Weights of a small image denoising model.
Data: trained on crops of objects in photos (Visual Genome), 123503 training examples, 37.9 epochs.
Rows from block 7 of a small image denoising model, named by matrix and row number. Each number is 500 + 50 x the weight over its row's rms, rounded and kept within 0 to 999. All counts start at 0. Numbers have three digits each.
After each channel's rows are labels from the 100 images, of 14976, where the channel reaches its highest value: "patch colour" is the nearest of a few named colours to the mean colour under the peak. Only what is clearly more common there than usual is listed. The data: crops of objects in photos (Visual Genome). In brackets: how many of the 100.
# conv: 3x3 conv (model.decb.0.0.conv.weight, 128x256x3x3, each kernel summed), inputs 215-255

conv.51:575506566268528400561614460429502504630454572392497378553458569477582679489423546579475503574520511521466537477469542534595
patch colour: cyan (37); blue (36)

conv.103:404391496528504399467471445559488372627526521536459571606501568418496530598512590504570464537479523495469537590506538465480
patch colour: purple (30)

conv.117:413616544477443448526522383489562503508611517486524426444560474515542577424489420555509579558423442481536631417501627519495
patch colour: red (33)

conv.89:456399426582519459582505498605515509426460544480479503421636432484359542497482436485455483487512514499548526507472540460415
patch colour: brown (65)

conv.73:538558528422523493534523494439506547598493468453393394500459491460611541518469537551542501528614580477398474621512539480514
patch colour: black (98)

conv.56:528420605495451541454597576498435576451517585502425501476538480561573543501477556521480534544493487487552503551478530529564
patch colour: yellow (29)

conv.34:440412536648503510458401331485513473328510524486592583509599448537381469523499374336474458417416510483518528406481486453409
patch colour: pink (63)

conv.100:521461495522401445502449393452552520357589450517456482425548478514439464399558441623627403527453550514595352479442463574486
patch colour: pink (37)

conv.55:526392546431520528474530483516480484430604478457579548576587548484428560528457487407460542474504524397465422534449518576528
patch colour: grey (66)

conv.116:541571607445504548484457413402583421456545462565554215515537427435650478419467462521472543491591489563409561541580508495529
patch colour: black (61)

conv.107:514456447616531613511576399489494528474483518492528476491535539543561569471549433553423593495463500579491564455514544467403
patch colour: brown (60)

conv.35:512775522495477583506510538428536592523444426510437494476430421601555435446473493494546508470563484452478507417441527560430
patch colour: green (46)

conv.64:486539577523462555585543521544610527471565471529427499587515547494417534434507458509553489429493502471513622433552502520502
patch colour: white (36)

conv.26:396565473492465410576481577441522527482484510484443589539525496443528428421414567480513598541621482458437617598487438518467
patch colour: black (58)

conv.45:508566468792399588462503505575450551543584481599498573452559577476402323464520497442523482474502499525497546532506492519468
patch colour: red (31); orange (26)

conv.82:536511501479454576547436541479491500538579500490537493513530510512526529449550479545535457474513445451543532529505549490588
patch colour: white (38)