A small image denoising model, trained from scratch: 32-pixel images, 37.9 epochs.
Rows from block 7, named by matrix and row number. Each number is 128 + 32 x the weight over the matrix's rms, rounded and kept within 0 to 255. All counts start at 0. Numbers have three digits each.
# conv: 3x3 conv (model.decb.0.0.conv.weight, 128x256x3x3), inputs 169-181, a 3x3 kernel for each
conv.8:058075136158000138123034107133178098141255106114109164073108150163000112133143109128106115153114085121136122153138158154000143171055145163205184202255129175184134131149143116000122107159163124134126122247121142073152135172145116187108161116134154102109106170173078123119133140148147185168159147097139102138083000110130065184141133124072171126130127139
conv.9:126115112162255134115142098140137116091050081125043134140127169168229156132137136157161148144185093136170163120122133143185142130136123137164119126220135143107135115152161147112131138153086093104114122073121131119084117118121156067086136076155125137137129123148139150146145125123127207140136120139135100118125000126117117124131114141139174141152105146
conv.10:136097106098195155103132173108132106186255142140129132154124180101058090139103101122154140090105132144186116133071101127132115116145108123149147100111152165064097122161138155139144103195155159158129136145106141124131152132126134255159102109099118120082156195154135167099128100151116083148134157141156143139146255131096214090150119149148255146141189104
conv.11:120162107176000033110144143102138125210169074143200112122125090196000076122137110129129152132208202142100104115108124154109000096097124100110107132099063118092089130112131136000059173108125143118178158166115138120140111133118071000082110084079120123163096195112141122152154177145132194056070116083103118079119255155175165129127108099224075153157184187
conv.12:136131153128052131129148153131053125100137109163079143140102194098255122122145118127094139081118117128114157106145113163255112098158102150098180077055098141111136128173125163255193131186122128115109090005121174112135130166120157216117129166143156105156166012140154147118117094136088031106149103111136115109075000150126126152121090157103059136167126132
conv.13:175142161168000105144126142111119131135129136142148151103107099120255186094110109155106128191091137133087129107134109119209084117129144121114150125000118132126106145132138145024162131088136129148111149223126146119136141140146134026164137124128119099103142098111126078109094106101063036073083106103129114118085182113112099138154109151110000168140150160
conv.14:172037111200094173174112130132196078185133055112092113144051129165113173135073144143156169132088133127094132132145106130152151132112111105068091141107116120047074168000113131038122145057104149208149080083157122144137126076113073069126155110115131226168023095130109202157150047132255081144165064112142150138196204161138193143114149118157207189130000111
conv.15:115167044197255234148146154134131160115233138155189094120045104100000100124119152155142102158038155153102141120111135122255145102150115126000169049056142124052084138099109102006131119135123146058119118175146110113116143115111106148147139123114121188175113212151126160117149117123134058141128104165130074125118068124117191158127091170079132109089109092
conv.16:142169110149255076098197112106124114143107107137142124140163160162255199146202172143147140183187133140116136126126127133171160137137126120149118152170151145171145133096136135027070145148124131149123096147139129148133134066123083000107136079159114115096068019092109111150121108115143133079145179123113082123090113068122099132117115122130106127148167145
conv.17:147095108084207199058130129096132111154065134147115114136121115036207095083118149122150139123255140119155142120058107152114111114080138117142135211000213148045062110152138084043067132212120086142137208105177128163135151113098082035181150139131121104150102012138154223132172114137118068108150162133100133133125000168143182117118066140134054157146142171
conv.18:157132144138207166125150113140127149137073107120075139107169140110169184140108120170069136149224145148100135129126113141020125133124140115128125151065117124167142122116117125195115135146102117145116083194092148151135127165149130163112116086113151133115144186129148158138128132133118046111132164139102137100127157150135139123102151095105149113112152101
conv.19:127048097056081255211108072113108151085075140156121108126063103097180206168145062141131149040095224197215130166183107216098082124043136052079060055146069132105121124088126149166140059118185214154100155026173076169181153124086091144204139175131110169153195164093142156155172083127053094197163130078131133144199200227153192146115171165051172194155254137
conv.20:100160148113102147145144116109132124094113121140109132123121121112114178115102115116143110149133138120124128117107152121079089123160143131134143129145153125135163133091145150108146118135130139141136090165152129139140143150113137069135119151134134133149132096126133168144145123110160073130100087144123123120103100159124155123140096126121121167117114143
conv.21:144106154133011189128072134110079100130241070090109113145116177103062142144191143133162139159157142145133100128114126098140094086159126112136139075217134158140128100144143104129100119142136138141134156156115145134111067116137103244144109128133133114116104173102141077104130138087130060148109152115175088129108164171115128107143119131090127181128081124
conv.22:106085153023212137127218104131090099095137119155160121098146126107046126139138100144147112210060096110109138126113119043111119133146114157131097126100135155117140154062160161197133113095104191125089247077120136064229113119093127153116084210157183128070205112117080086160119158147123111173138163069108100129190201104097082150121129118163087095171071118
conv.23:118113157151045196146117119139181109144255145101185133142155117109148143082137127147106148165212159118120123102113130124111118117178110165137129134161141125166188101071118139057104143110116104178118135189117121126123125145137122031108106078125155098113137112098111150135127100129087006187127152163135144123134114132141187143125121137091198134127213144
conv.24:130152122208000151165190124155096129088255222128114099138145161198179163110150125106155127143048110098199154173160139073000110089179088115071123088118126109111136098139119159110024106157167108106151124193221126204149152082135084138133144160113135192144060017092125161111128063096143133210105124165151175102132255194077047099158140157068077152105120088
conv.25:141137137137255113146116092137072111184182103080114049123113091073215076113091076109177155104000173186192174132128122156063176080220091052168116122227051128042146142136116075023148122172136121158108174125140109197135146141189136185103162099201132141122129000138139145191096079125089114112154104088139179156133255084189079083092139120128054072153121108
conv.26:135162112042248199153175134105125153082091166089118154100104113136072160135106133106168129167245143123126115126121130114060165135150121072056134106151146084159118081078100089208091090129089157175119140115106118153115120105086088163068074081090150123131111046094141141115139133119110187198098138138132118100166024172131144155078127138157255131088100096
conv.27:126166140148148156123170151136107123093114107140114130116141119139225156125110132118126123102166120113112140137118114158172141105152131112120155147095163134157135125120149147011104139119149084118133142232063109139114138073133112071124138114136120109136100225095126127131142115112104106137150136132112149130126211082135120158153119161102064141150140157
conv.28:123181104118255138152091097119137129122148118091120122112174143134132221112109145123093118078092103134152114132142116133141125104094123125109165116197148160121162122136134127165113140106125135123117109097090140079141122171125092184113118120094165051120136253156121111154120069103107125111109105125101137121089133158118083130097096127117209171089159139
conv.29:130126156153074191142055134100180086165144116100150139093175125126129068084109165137135068179081072173169105138105139094047169162084120089085144144081175151140092117164142097125134138141118092123132142103150094179122137149171102093038117153144150110102127121122126154136124134098077032198127177130107101149095000088100119147095131113147166147100110140
conv.30:157144131168000165133104103112115127111174110136077130186097160160100208130127160141255096135053099128218107174130196111015145112169148151175128107071168158106167112109115149255134137153129143060126074150115119133153167116163133000110143089150119177108135082146080193136156112096092018156147108149151143149120000145150174127143134157144042141151237142
conv.31:166106101122011103101117131129126140102123108098100125161112168086000094141030127128124132154082130157173128121147122155181127118094109097151169159149161143179129137170129156240142174153149111190125119255160125175142098189104207255199132219076114162123179224124112111099101126125135127123139119098104124141097172117107147135119107145121191144134114091
conv.32:125132112127102161108129145148140141150233069147099150114158142151105139136140146100190114096215126113131081111154125144136179088139103125173144117000131145153116132128139134134133148157152160090150087037072160088149138150140139237171143125115156100120122008136111145132139104141129000120153143144133131113149202140126136138119164158123082118147152124
conv.33:117111139146123145124171119122119119128075131103114097132112094125234125107143097131119121154255147144122139121118117146101102112114129170106133162161153149132168157161173117079150131173129127167078134255133112093132137134129084000103157128144120091110194254111112171143088086108143045118115158126120069116069186116116128129124115134145185114113141147
conv.34:132118117138038094131104130130148135112125125137099149121120109110244123130126117142128113110067142134144103135099132125213108141125108138080107074153139147147154104085100056000078124086107102042116044000076090079106128102139151167145140094146110145141171178126130174110131070132089004086141049119134114118122175108126122115121119130102060140144130128
conv.35:103144128127104152104154125111094111096123141103169093120139142163142147136136142122133140123050087137087134089109079098255096086095103117094118116204072104087112125116133100087136150092145140164114153079170135200145098130109123255115127143095168094140132075113137099136134132126113024063108116134130084111092005103135130119131148143122230115121127136
conv.36:124131130103192107072211126156136114148119188153095189136080110128042087176110140159194152122201111076146112106063168155211141080198099127003126075000036104086099132134131142067065193160109176214137131165140135146165131107142147131123152128129146127084168148050119120080090115157135000086103117151173167135160207240140144208156085162226053152124087105
conv.37:151255108173107128117120121103072154153194174105105116114131113114046109110093122140109148114151120118118114162111099122094101130146174099061123173110169152152107099176131071044076076102118124065115120255132125101127137229122189177162142086099139091099126194164161078130173217170118000149117129169120170146116195096102067117143121172083000147114163148
conv.38:148128130146144142111138089130117104111050133136179127126158115149077155124163132112108151122000088115079138127141146135125101137134130125145132173248124133141116128111099102122110131119099090186107184255141100153119134123125091000098140111147123148132138151110110124124130141124158201170146164126119114125154060140144131130133097145120060115136101122
conv.39:152159133164134226138120144124086103102079095114083166118141095148255119153142123153155162175149211169146171129146112102092074168119117136165140160182148148141111138162149201146180124121144100101132095083067125108116120082092102184128109104144129144146144075128114175116116161157129254163136166115124093105144076111086092069144093135104139045153081090
conv.40:098126106240235202133033121112160152139141146136147145119130110157255110123157146141149112132159132177145159097121115102100120134155145153119121087250098139184120106158137143134133112090096133121153116159123128165112152128113180106082143136137132125153101069136130141119136148124110255148104014127146165139142249100134138125138176120107047095130096129
conv.41:103246134131164077124136110139107126056095091145076124148140153182239168134146144116121132118144141138151143102136150144100136116111120159117108095041113149102137132107125100179107130134124132064120149184119115144121127114144127206103149118133110146133134255113143173149136142120089079077131134130132133124148183133118149135128113096103057131137115123
conv.42:158189139155010183108149166108121158172151085154107153095164116102000132115132144165057126046205213176114140181173065133123086102139126121050133063031127146062109118137167180147099135124130092160128190123064122104164022161162154023168104149090151117115096169185101125138133118090128000120088199146150182131124095144127140166141117127096182170099144132
conv.43:132149110124255081111189129154155145083091079086133146148171164149086113160112168147143155115033131123119143140117106141178150109124107111005120138176086098039091135177126130087117124144112128132147152051112107063130140115134119200084166158093116075123102110187129121119100106108121216053114141146130121116151239170154176129148145132119014129141112139
conv.44:075186084090250131102058105071255136141235147164151162129044125071172052098091116151109107171007135136148096108072159116073163120065128152152165156190154124207143155124139062129148121072129158134143063234210107152168112070143124170105145140098120070142133103132149106080133142093109255085100118087119109109092145180131065138089142114115204150141105112
conv.45:117137127136118142130121135112103139118032090126087126101136129109010125132064136135143124102110155131185126147140160122055111134118140094119130114208102101095131099094103071003079120148123128110139083048157136181151121116138121223095136115136150173145135255171125179146143123130157020131137111144134146138135152166164185141093134112151171139086102105
conv.46:148106144125024142088122137089113104113255127104093104142136131120086085127069089150138145079212130126164138179160124205139147112099148114148108083124140113100109097123088087015048095109094138128164142160185133160144114164158203192202119137122114136117162071191147155120139083140154008126130136147159132160106123122162156170123120121146095154161133161
conv.47:118168123145255171113164104138087107141195158135109121121091118139140101127112144145122161086154072138129135149124114136091157138108128126132097114194208105145103155108129082070110134130150118108119057058132122089140129185129225148124164179126117173123166150231161149136128067108121049057136096152121142112144255191158137101150171149165050154141096155
conv.48:123129119141166092093123154122059122155071091112133107118160136144053168138231102123157120062195123091137073158177129123025163105137129134164126107159127156133123152147098172239139142085140176064104090097097082080103103080115086111142121085100137119109118086099121089114093153126200235155147097120122069083136133110077196090109139172172081107156173110
conv.49:143131121132118124145113084124090103173087178162049138111102138190101161102140120134181125123155076136210104114180090107140173113130156095098113057255137183160150125145146141185159125129133122095104151170152118090140105144099107186140128072096110155124040156081130064149128100151116136084137143130115100112161169111103119139119096097173119134152134133
conv.50:132132125069255122101188118153179093145160131117122092132115140158189141135090148099129122145102140126107124143125149128120150131122110132136107135176110153137127132148121137163123148208103107135125128100116114138126147110119083000084117059152136132138128048149127125131126156122186255126143223132141156126079034121144121134121165107140000090150130111
conv.51:116103138108128170137157135139120142098105147117140125111130118169230134116175114140124129158255111138054122115116125144071119124139103157109124109027102152114149147177139163255178123165126140153124174146121126103114127151120150037132129119134144127135161025099140117126127151120110253161111167129131149135166132116116078115142116129109059113134085130
conv.52:157149107126182083121051109134188146165096152102134134108090089098024039107086097123147131181174082134147144148136140108166177116114169127143112189171179132112086166196155123045103115179176126137126116082122131150171090109107137056098118105111113084119133178058141083165119131124127255180136157158142159156062053048130129125122100106171167130172141152
conv.53:129085136082043128132145165113140154138229211122154106096108111139089075140157133136102110143072099148100134137105110125201113128123095135128133071129107115135140121101151081095121115100131128164111174142147143094123119062105090077102077038093148132121193098129145081114082181165118085193127150139112122125071134165161185139129169134131170117142184134
conv.54:119112133127182196118111139113084094114217117120078086101070114136136082096119096136138159148117102123139120126097096105101089157116174177130149165108186166140115109129126190191134146183149179137128185013146167135180145135156157089116163185112123087087085000000122085147134183133137255229146160130118067153082000051137095150134187147088163111138109087
conv.55:136100099138000161103096158105108101170217131150129105120072146124099089097022105155171165169058203168167164099123142118000118151098131115232133197201138164213138153161121128226124140155146119194134147152125140196142120054095110054081105106098114099091100222072082141096151099153133000126123092135148161160118000082139137153138091146126000082152063128
conv.56:112115135137255111122157121132183116146143153120209125137052104062010044114092097106198116157094169111121140141122149114106095142151155150159082144158127156145176151131117135231119139145138130096113128074079105113102140118136098228093110163129113186109167183120097176141146135144117085126145114135160092173116011076171118164141164115114057082119117130
conv.57:136090125059109113113163137132068145180255196115104123129094136099000144147183119143166154074194093117129163153090113156000132109075166075133131120000166178090065102175151043040045137157179124145116117251104163096137105063130086255142149099116143087113098000112125140143146170158217000197121190148135130178103081075150122149164123156127255121147121116
conv.58:113173139119227109148105110122159133112087137093095118130191138147096182125165148128113125115062116130132131123106135152104132133139130128135133112095143141179139118095111093086084118072103114142102121100118122152086112139113142122117148108142121107128125139100146114102154140119116061133100087144133163121150151123126127126122120147116118117138158138
conv.59:153088135111150140153111130116091143115080085141122124150159157178000075125181123141087151097013103124070128103128122117138093116167102116157137132103131136188119094197132095208165116129116120138126136199102125168125118125146122149081135143137123096098145101117118100131139096119066129139107128122142164127154255121138176121101115092098177117111131114
conv.60:123184139082171070133162158135162148155165162092132138126120111113061164148137116138122118146095149129146107156112136113054128112094165124069148087250132120102121115095125122223087113084146118100134119136137102144130158094136182124159155079105118150142116229150121116145123130114145065151110161097142127110113255160132180164159115118152000174152153168
conv.61:162000132037131138076189113150117150096128096103099093117114153079196144151136052119134116107179085137109125222143134105073143110078175202201119094139127097118172103038115135225099132142119087226109180225086118090213092150110170125109097190093173210133133000129082045139114072133155190206123200105158106121133087112125133150089177124135135119164075109
conv.62:138165135130068099078125135132138134125001076131074129137206119147121104108131134144128131255255234118223148159193156154173166135126164129099091149000023121099063134083104106101158095081118132173183145073073090147088192153197092062074116081122142061137128146157153151156138130133128058115118120110146226122125169160130222124129157140230255165142197149