A small image denoising model, trained from scratch.
Model: arch unet, norm groupnorm, widths [64, 64, 128, 256].
Training: muon at rate 0.038, 36600 steps, batches of 128.
Data: trained on crops of objects in photos (Visual Genome), 123503 training examples, 37.9 epochs.
Rows from block 2 of a small image denoising model, named by matrix and row number. Each number is 128 + 32 x the weight over its row's rms, rounded and kept within 0 to 255. All counts start at 0.
Before each channel's rows are labels from the 100 images, of 14976, where the channel reaches its highest value: "colour at peak" is the nearest of a few named colours to the mean colour under the peak. Only what is clearly more common there than usual is listed. The data: crops of objects in photos (Visual Genome). In brackets: how many of the 100.
# conv: 3x3 conv (model.enc.2.0.conv.weight, 128x128x3x3, each kernel summed), inputs 64-127

colour at peak: cyan (49); blue (39)
conv.31 [109 123 133 128 153 126 136 150 117 137  78 146 170  83 139 102 168 200 161 139 156 104 139  96 131 178 102 134 149 124 106 149 106 194 162  81  88  88 124 165  99  65 165 118 104 125 130 138 100 153  95 148  90  72 109 144 105 137  74 139 183 145 158 109]

colour at peak: blue (58)
conv.15 [ 93 155  88 137  94 127 101 112 181 145  78  89  85 104 136 148 150 100 170 142 105 151 184 150 100 114 152 131  93 108 116 124 129  97 122  72  52 137 138 119 138 149 141 170  82  79 118 119 157 124 105 105 119  86 197 158 161 140  10 198 147  98 104  77]

colour at peak: grey (66)
conv.69 [114 102 155 139  80 172 127 170 156 131 101 170 128 123 158  93 170 120 159 132 157 111 151 145 161 151 122 109 151 120 107 126 136 193 163 146  46  89 157 154 136  85 151  80  80 106 138 200  70  50 105 124  95 177 151 150 153 168 132 178 108 129 161 115]

colour at peak: purple (31); pink (27)
conv.27 [ 97 147 139 125 135 158 128 176 179 151 140 163  81 101 155  78 109  97 207 173 130 129  96 197 134  83 125  81 132 107 162 154 148 177 134 100 101 164 164 163  94  99 109  75 116 136 101 193  99  97 143  53 140 144 144 123  74 172 116 147 108  77 128 127]

colour at peak: brown (67)
conv.26 [ 98 115  59 129  81 137  98  87 114 150 106  86 188 207  82 166 139 126  42 109 123 133 148 152  73 145 118 164 101  61 142 105 149 136 156 118 151 162 141 112 139 111 122 141 111 125 174 102 142 152 156 134 131 168 112 151 140  93  43 105 150 131 155 145]

colour at peak: black (99)
conv.107 [108 121 158 119 108 116 106 108 151 143  34 170  55 133 146 195 123 169 100  99  98 141 104 118 114 141 143  73  98 143 132  93 103  36 118 158 115 116 157 133 133 134 158 171 165 161 142  80 174  86  75 113 140 133 130 112 110 203  63 192  99 173 105 170]

colour at peak: blue (30)
conv.110 [115 158 138 182  89 114  99 112 121 178 124  84 178 121 168 171 103 101 118 112 136 115 118 106  28 152 122 138 101 129 114 165 120 138 134 183 147 145 148 134  91 101 120 152 152 166  97 141 104 138 156 134 172 189 124 164 165 112  67 139 130 214 147 136]

colour at peak: brown (68)
conv.71 [113 129 146 130 142 155 165 136 165 100 160 115 152 142 177  99 148 100 174  96 139 182 121 132 145 111 154 155 126  94 143 136 158 167 113 146 104  96 130  83 101 126 126 149 187 112 165 148 150 116 185 148 137 138 119  99 128 175 164 101 142 123 160  91]

colour at peak: white (80)
conv.79 [ 99 148  51 112 144 134 169  96 114 148 158 124 113 119 121  89 146 128 166 101  99 170 143 100 163 158 129 130 175 125  96 143 115 185 140 105  79  87 138  71 105  92 180  96  79  51 123 175 139 139 148 135  36  90 123 156  59 130 146 124 169  83 153 116]

colour at peak: grey (73)
conv.34 [ 62 153  89 140  61 168 146 107 118  49 152 162 165 153  60 140 194 200 146 115 172  68 153 122 117 116 142  93  81 161  96 123 108  81 124  88 151 119 188 164 140 167 136 144 175 135 136 138 127 123 132 188 131 146 123 143 134 111 141 115 132  94 128 118]

colour at peak: red (27)
conv.90 [100 153 108 130 135 122 117 129 166 126 181 136  98 167  46  84  99 128 116  86  77 118 100 169 111 124  69 115 150  67 159 127 151  69 182 136  92 108  67  88 155 194  90 148 118 146 117 132 152 105 133 178 142 199 143 104 138 131 141 163  50 110 164 132]

colour at peak: red (61)
conv.19 [138 106 134 128 174 139 113 124 127 128  84 182  45 163 112  69 143  82  87  74 128 132 125 202 176 188 163  95 137 109  97 104 126  78 192 120  75 108 147 115 120  98 176 114 125 152 165 112 121 121 111 132 106 133 172  95 126 117 128 158 167  90  94  69]

colour at peak: black (76)
conv.2 [164 118  98 126 141 166 127  74  86 148 142 101 111 173 121 215  81 155  98  99 102 159 123  98 128 152 135 148 138 123  87 120 131  66 159 150 196 119 109 162 138 158 146 120 130 129 136 184 138 111 139 144  88 136  86 152  92  94 115 145 180 187 104 182]

colour at peak: black (47)
conv.126 [188 128  90 118 165 106  97 116  65 190 156 141 123 155 151 114  91 128 141  98 121 181 111 104  60 150 148 167 134 135 132 110 100  81  80 163 114 104 102 126 123  89 104 176 198 100 115 135 159 118 128 125  58  93 140 133 116  99 125 100 168 139 152 134]

colour at peak: black (65)
conv.6 [165 105 118  86 102 150 111  92  75 121  83  77  70 170 154 174  78 137  99 120 108 146 124 125  83 131 131 187 126 152  81  99 131 135 119 172 190 127 145 156 167 106 116 135 114 165 158 163 152 105 143 145 158 132 121 160 145  82 108 143 176 201 144 206]

colour at peak: yellow (48); orange (42)
conv.68 [143 120 185  57 107 164 134 143 138 177 134 171  85 176 107 159 156 114 106 144 130 111  94 156  81 176 151 122 118  81 121 103 109 127 124 108 197 145 149  74 178 157  79 176 135  94 156 194 113 113  95 213 120 110 169 138 186 126 145 132 141 160 148 133]

colour at peak: blue (32)
conv.54 [132 167 146  79 136 151 130 112  87 189 111 180  69 114 149  96 132  99 131 170 141 103 111 117 126 162 165  96 118  74 114 140 129  71 123  78 147 142 132 111 190 123 154 115 103  87 116 113 136  62 128  63 138  60 187 119 145 145 102  97 144 118  89  97]

colour at peak: black (78)
conv.111 [118 180  93 154 148 148 111 120  76 187  98  83 108 190 116 202 133 131 110 136 147 147 152  77 151  97 162 152 119 136 117 125 137  65 170 157 158 150  95 151  86 101 104 140 113 102 100 124  86 140 170  77 148 159 127 136  83 122 132 166 203 129 141 152]

colour at peak: pink (25)
conv.17 [110 127 124 129 121  62 148 147  98 159 202  75 175 131 136 114 133 167 191 163 109  89 150  70  65  94  63 161 133  73 166 143 133 158 141 137 114 133 118 143 146 158 122 127 103 110  55 156 142 110 115 133 124 126  85 123 131 150 177  60 177 105 130 179]

colour at peak: pink (33)
conv.45 [159 107  65 185 154 105 104 122 121 173 159 117 147 119 123 143 129 136 156 103 149 101 140 127  70  77  78 169 172 124  84 128 143  81  60 147 152 125 143 146 102 152 100 170 184 152 100 149  95 200 153 132 108 184 112 168 137 108 163  84 192 183 122 142]

colour at peak: black (88)
conv.84 [137 110 165  71 136 102 106 255  85 127 183 125 127 169 148 147 150 182 115  91 150 126 118 121 125 157 112 157  96 123 148 140 144 130 121  95 114 126 112 130 158 155 104 141 148 137 157  79 198 122 119 155 154 108 159  78 126  91 150 114 125 141  89 134]

colour at peak: green (53)
conv.88 [134 117 183  96 102 151 101  82 123 100  48 183 115 133 160 168 143 114  83 122 152 143 110 143 133 202 179 109 138 131 105 133  90  98  86 121 163  95 123  81 149 100 114 135 163 128 181  88 112 123 136 166  81 106 168 161 175 135 100 140 100 196 120 111]

colour at peak: red (28); orange (27)
conv.20 [161 134 178 121 103 184 162  89 181 146 154 193  96 171 125 119 171  80  71 121 110 112  95 177 143 119 139 115 128  98  66 123 183  69 120 151 123 115 131  60 125 163 143 127 116 120 130 168 164  98 126 183 123 168 195 128 208 125 195 142  96 128 137 124]

colour at peak: red (26)
conv.40 [113 125 123  93  95 112 142 163 127 119  93 194  55 129 153  94 151  33  87 119 131 111 100 201 123 186 192  63  63 132 107 116 152  71 118 120 127 149 188 111 169 149 169 143 128 138 164 127 148 114 107 122 147 171 172 124 137 136 114 150  89 128 141 114]

colour at peak: black (62)
conv.51 [106 108 152 135 103 141 101 154 152  98  87 176 120 164 133 184 115 169  96  92  87 103  97 134  98  65  96  80  75  97 162 129 116  72 174 159 108 103 114 174 111 174 116  98 164 146 115  52 159  85  93  75 125 130 183  89 132 204 102 118 141 196 130 169]

colour at peak: black (44)
conv.105 [ 93 120 157 126 145 140 183 161 185  61 164  88 137 103  85 124 174 174 142 123  94  96 161 200 120  59 108  64 148 100 102  79  75 123  92  83 128 124 116  90 156 146 137  82 162 151 106 108 115 114  99 152  57 140 149  73  96 141 141 115 176 155 129  78]

colour at peak: white (100)
conv.35 [190  65 156  84 182 173  71 150 141 145 127  81 125 151  70 125 123 131 109  67 135 192 125 156 138 146 166 110 140 106 113  91 159  98 188 132  99 114 102 111 123 139 102 134 139 124 186  83 156 132 165 127  86 152  77 115  75 114  98 150  86  66  59  76]

colour at peak: cyan (44)
conv.12 [130 163  75 149 103 123  96 125 134 149  72 141 104  91 118 147 145  60 149  90 105 176 142 150 118 133 149  59  72 107 128 167 118  91 111  70 112  97 121  99 123 147 146 122  95 109 182 105 143  84 114  94 144 117 187 115 137 170  97  90 135 104 115  95]

colour at peak: red (79)
conv.96 [ 91  96  95 138 123  93 157 170 118 123 137 154  83 135  95  54 130  68  70 109 163  73  98 208 136 165 106 116 113  91 118 105 156  93 177 144 109 158 184 101 134 149 166 125 122 160 163 148 114 145 107 134 128 179 127 122 111 112 167 139 152 142 171 120]

colour at peak: black (82)
conv.127 [121  96 132 138 105 142 155  84  24 143 115  97 101 133 143 152  96 160 146 112 143 161  97  72  85 157 150 127 172 146  80  84 147 122  98 193 125 171  95 136 143 135 146 113 140 136 142 134 102  96  90 121 111 149 127 138  82 105 152 119 169 134 150 184]

colour at peak: brown (65)
conv.109 [151 154 175  63 103 136  82 137 154  99 137 183 102 152  75  87 192 115 110 154 151 113 126 142 185 192 114 115 112 109 155 150  80 121 115 100 191 104 106  96  88 139 182 179  88 130 152  95 105 115 124 191 144  96 147 109  92 126  78 105 126  86 132 100]

colour at peak: pink (38)
conv.102 [183 126 128 160 122 199 174 124  61 132 102  94 131  92 119 147 123 160 157 100 159 128 112  83 105  94  84 152 163 139  77  93 152 147 120 188 151 152  80 119 134 186 162 129 149  99  92 110 106 167 157 150  96 183  99 155 114  96 169 165 129 154 121 141]

colour at peak: cyan (27)
conv.66 [136 135 110 153  97 142  94 159  89 168 111  72  69 149 161 127  97 123 136  78 130 192 139 125  72 129 120 156 126 139  63 128 124 163 126 171 109  95 137 138 123 111 128  94 136 142 110 157 146 170 167 129 116 202 131 148  80  80 131 124 147 109 170 169]

colour at peak: grey (62)
conv.77 [109 131 103 140 169 132  82 153 122 149 140 114 134 145 144 137 184 125 209 144 104 142  95 180 179 123 123  84 100 121 168 156  63 107  92 122  75 181 133 182 103 114  61 164 137 153 192 158 161 108 141 114 102 152 147 174 100 142 152 119 160 127 145  85]

colour at peak: pink (28)
conv.7 [126 119 113 120 134  91 116 108 135 102 132 173 104 139 176 169  97 108 142 186 154 170  62 123 182  98  73 142 113 161 144 105 148 141 105  39  89 131 140 101 155 128 129 116 186  86 155 108 161 118 105 152 125 135 173 117 122 140 162 111 141 158 148 156]

colour at peak: pink (31)
conv.5 [127 122 116  83 141 105 172 179 118  93 118 171  89  78 135  97 194  81 105 133 138 113  98 155 100 241 167 113 111  70 144 130 127 108 151  88 105 156 142 118 163 137 109 178 120 131 142 138 151  65 123 177 106  86 113 114 170 155 113 117 169 160 128 102]

colour at peak: pink (47)
conv.49 [152 120 116 122 140  96 156 122 139 158 149  81 142 128 133  95 120  88 166 163 197 136 155 137 163 167 146 207 173 153  57 145 163 226 103 124 114 130 160  76 135  72 132  92 116 119 132 185  50 185 155 176 136 153 108 185 168  78 157 125  83  94 157  99]

colour at peak: grey (61)
conv.4 [ 93  97 194 127 101 150 107 118 195 137  96 181 152 108  98 120 156 111 138 133 143 125 149 135 114 174 134 127 124  91 131 168 132 162 159 123  82  69 131 109 121  64 114 105 135 112 133 129  61 121 127 152  84 146 139 126 182 161  99 161  72 175 177 115]

colour at peak: red (26)
conv.23 [158  88 153 143 137 146 117 134  95 120 143  85 138 190 162 147 132 133 135 150 107 137 105 145 161 164  98 119 151 152 142 143  74 172 136 193 161 136  51  89 100  95  84 105 177 205 157 159  67 175  78 166 119 180 138 110  80 112 195 136 189 137 156 135]

colour at peak: cyan (69)
conv.76 [115 117 167 121  93 123  90 126 120 170 157 109  84 118 168 119 167 114 149  96 121 112 149 116 118 108 112 131 159  27 116 211 104 122  97 166  99 123 148 116 140 138 169 133 174  84 160 122 165 121 171 117 103 123  54 137 123 118 136 145  82 121  72  95]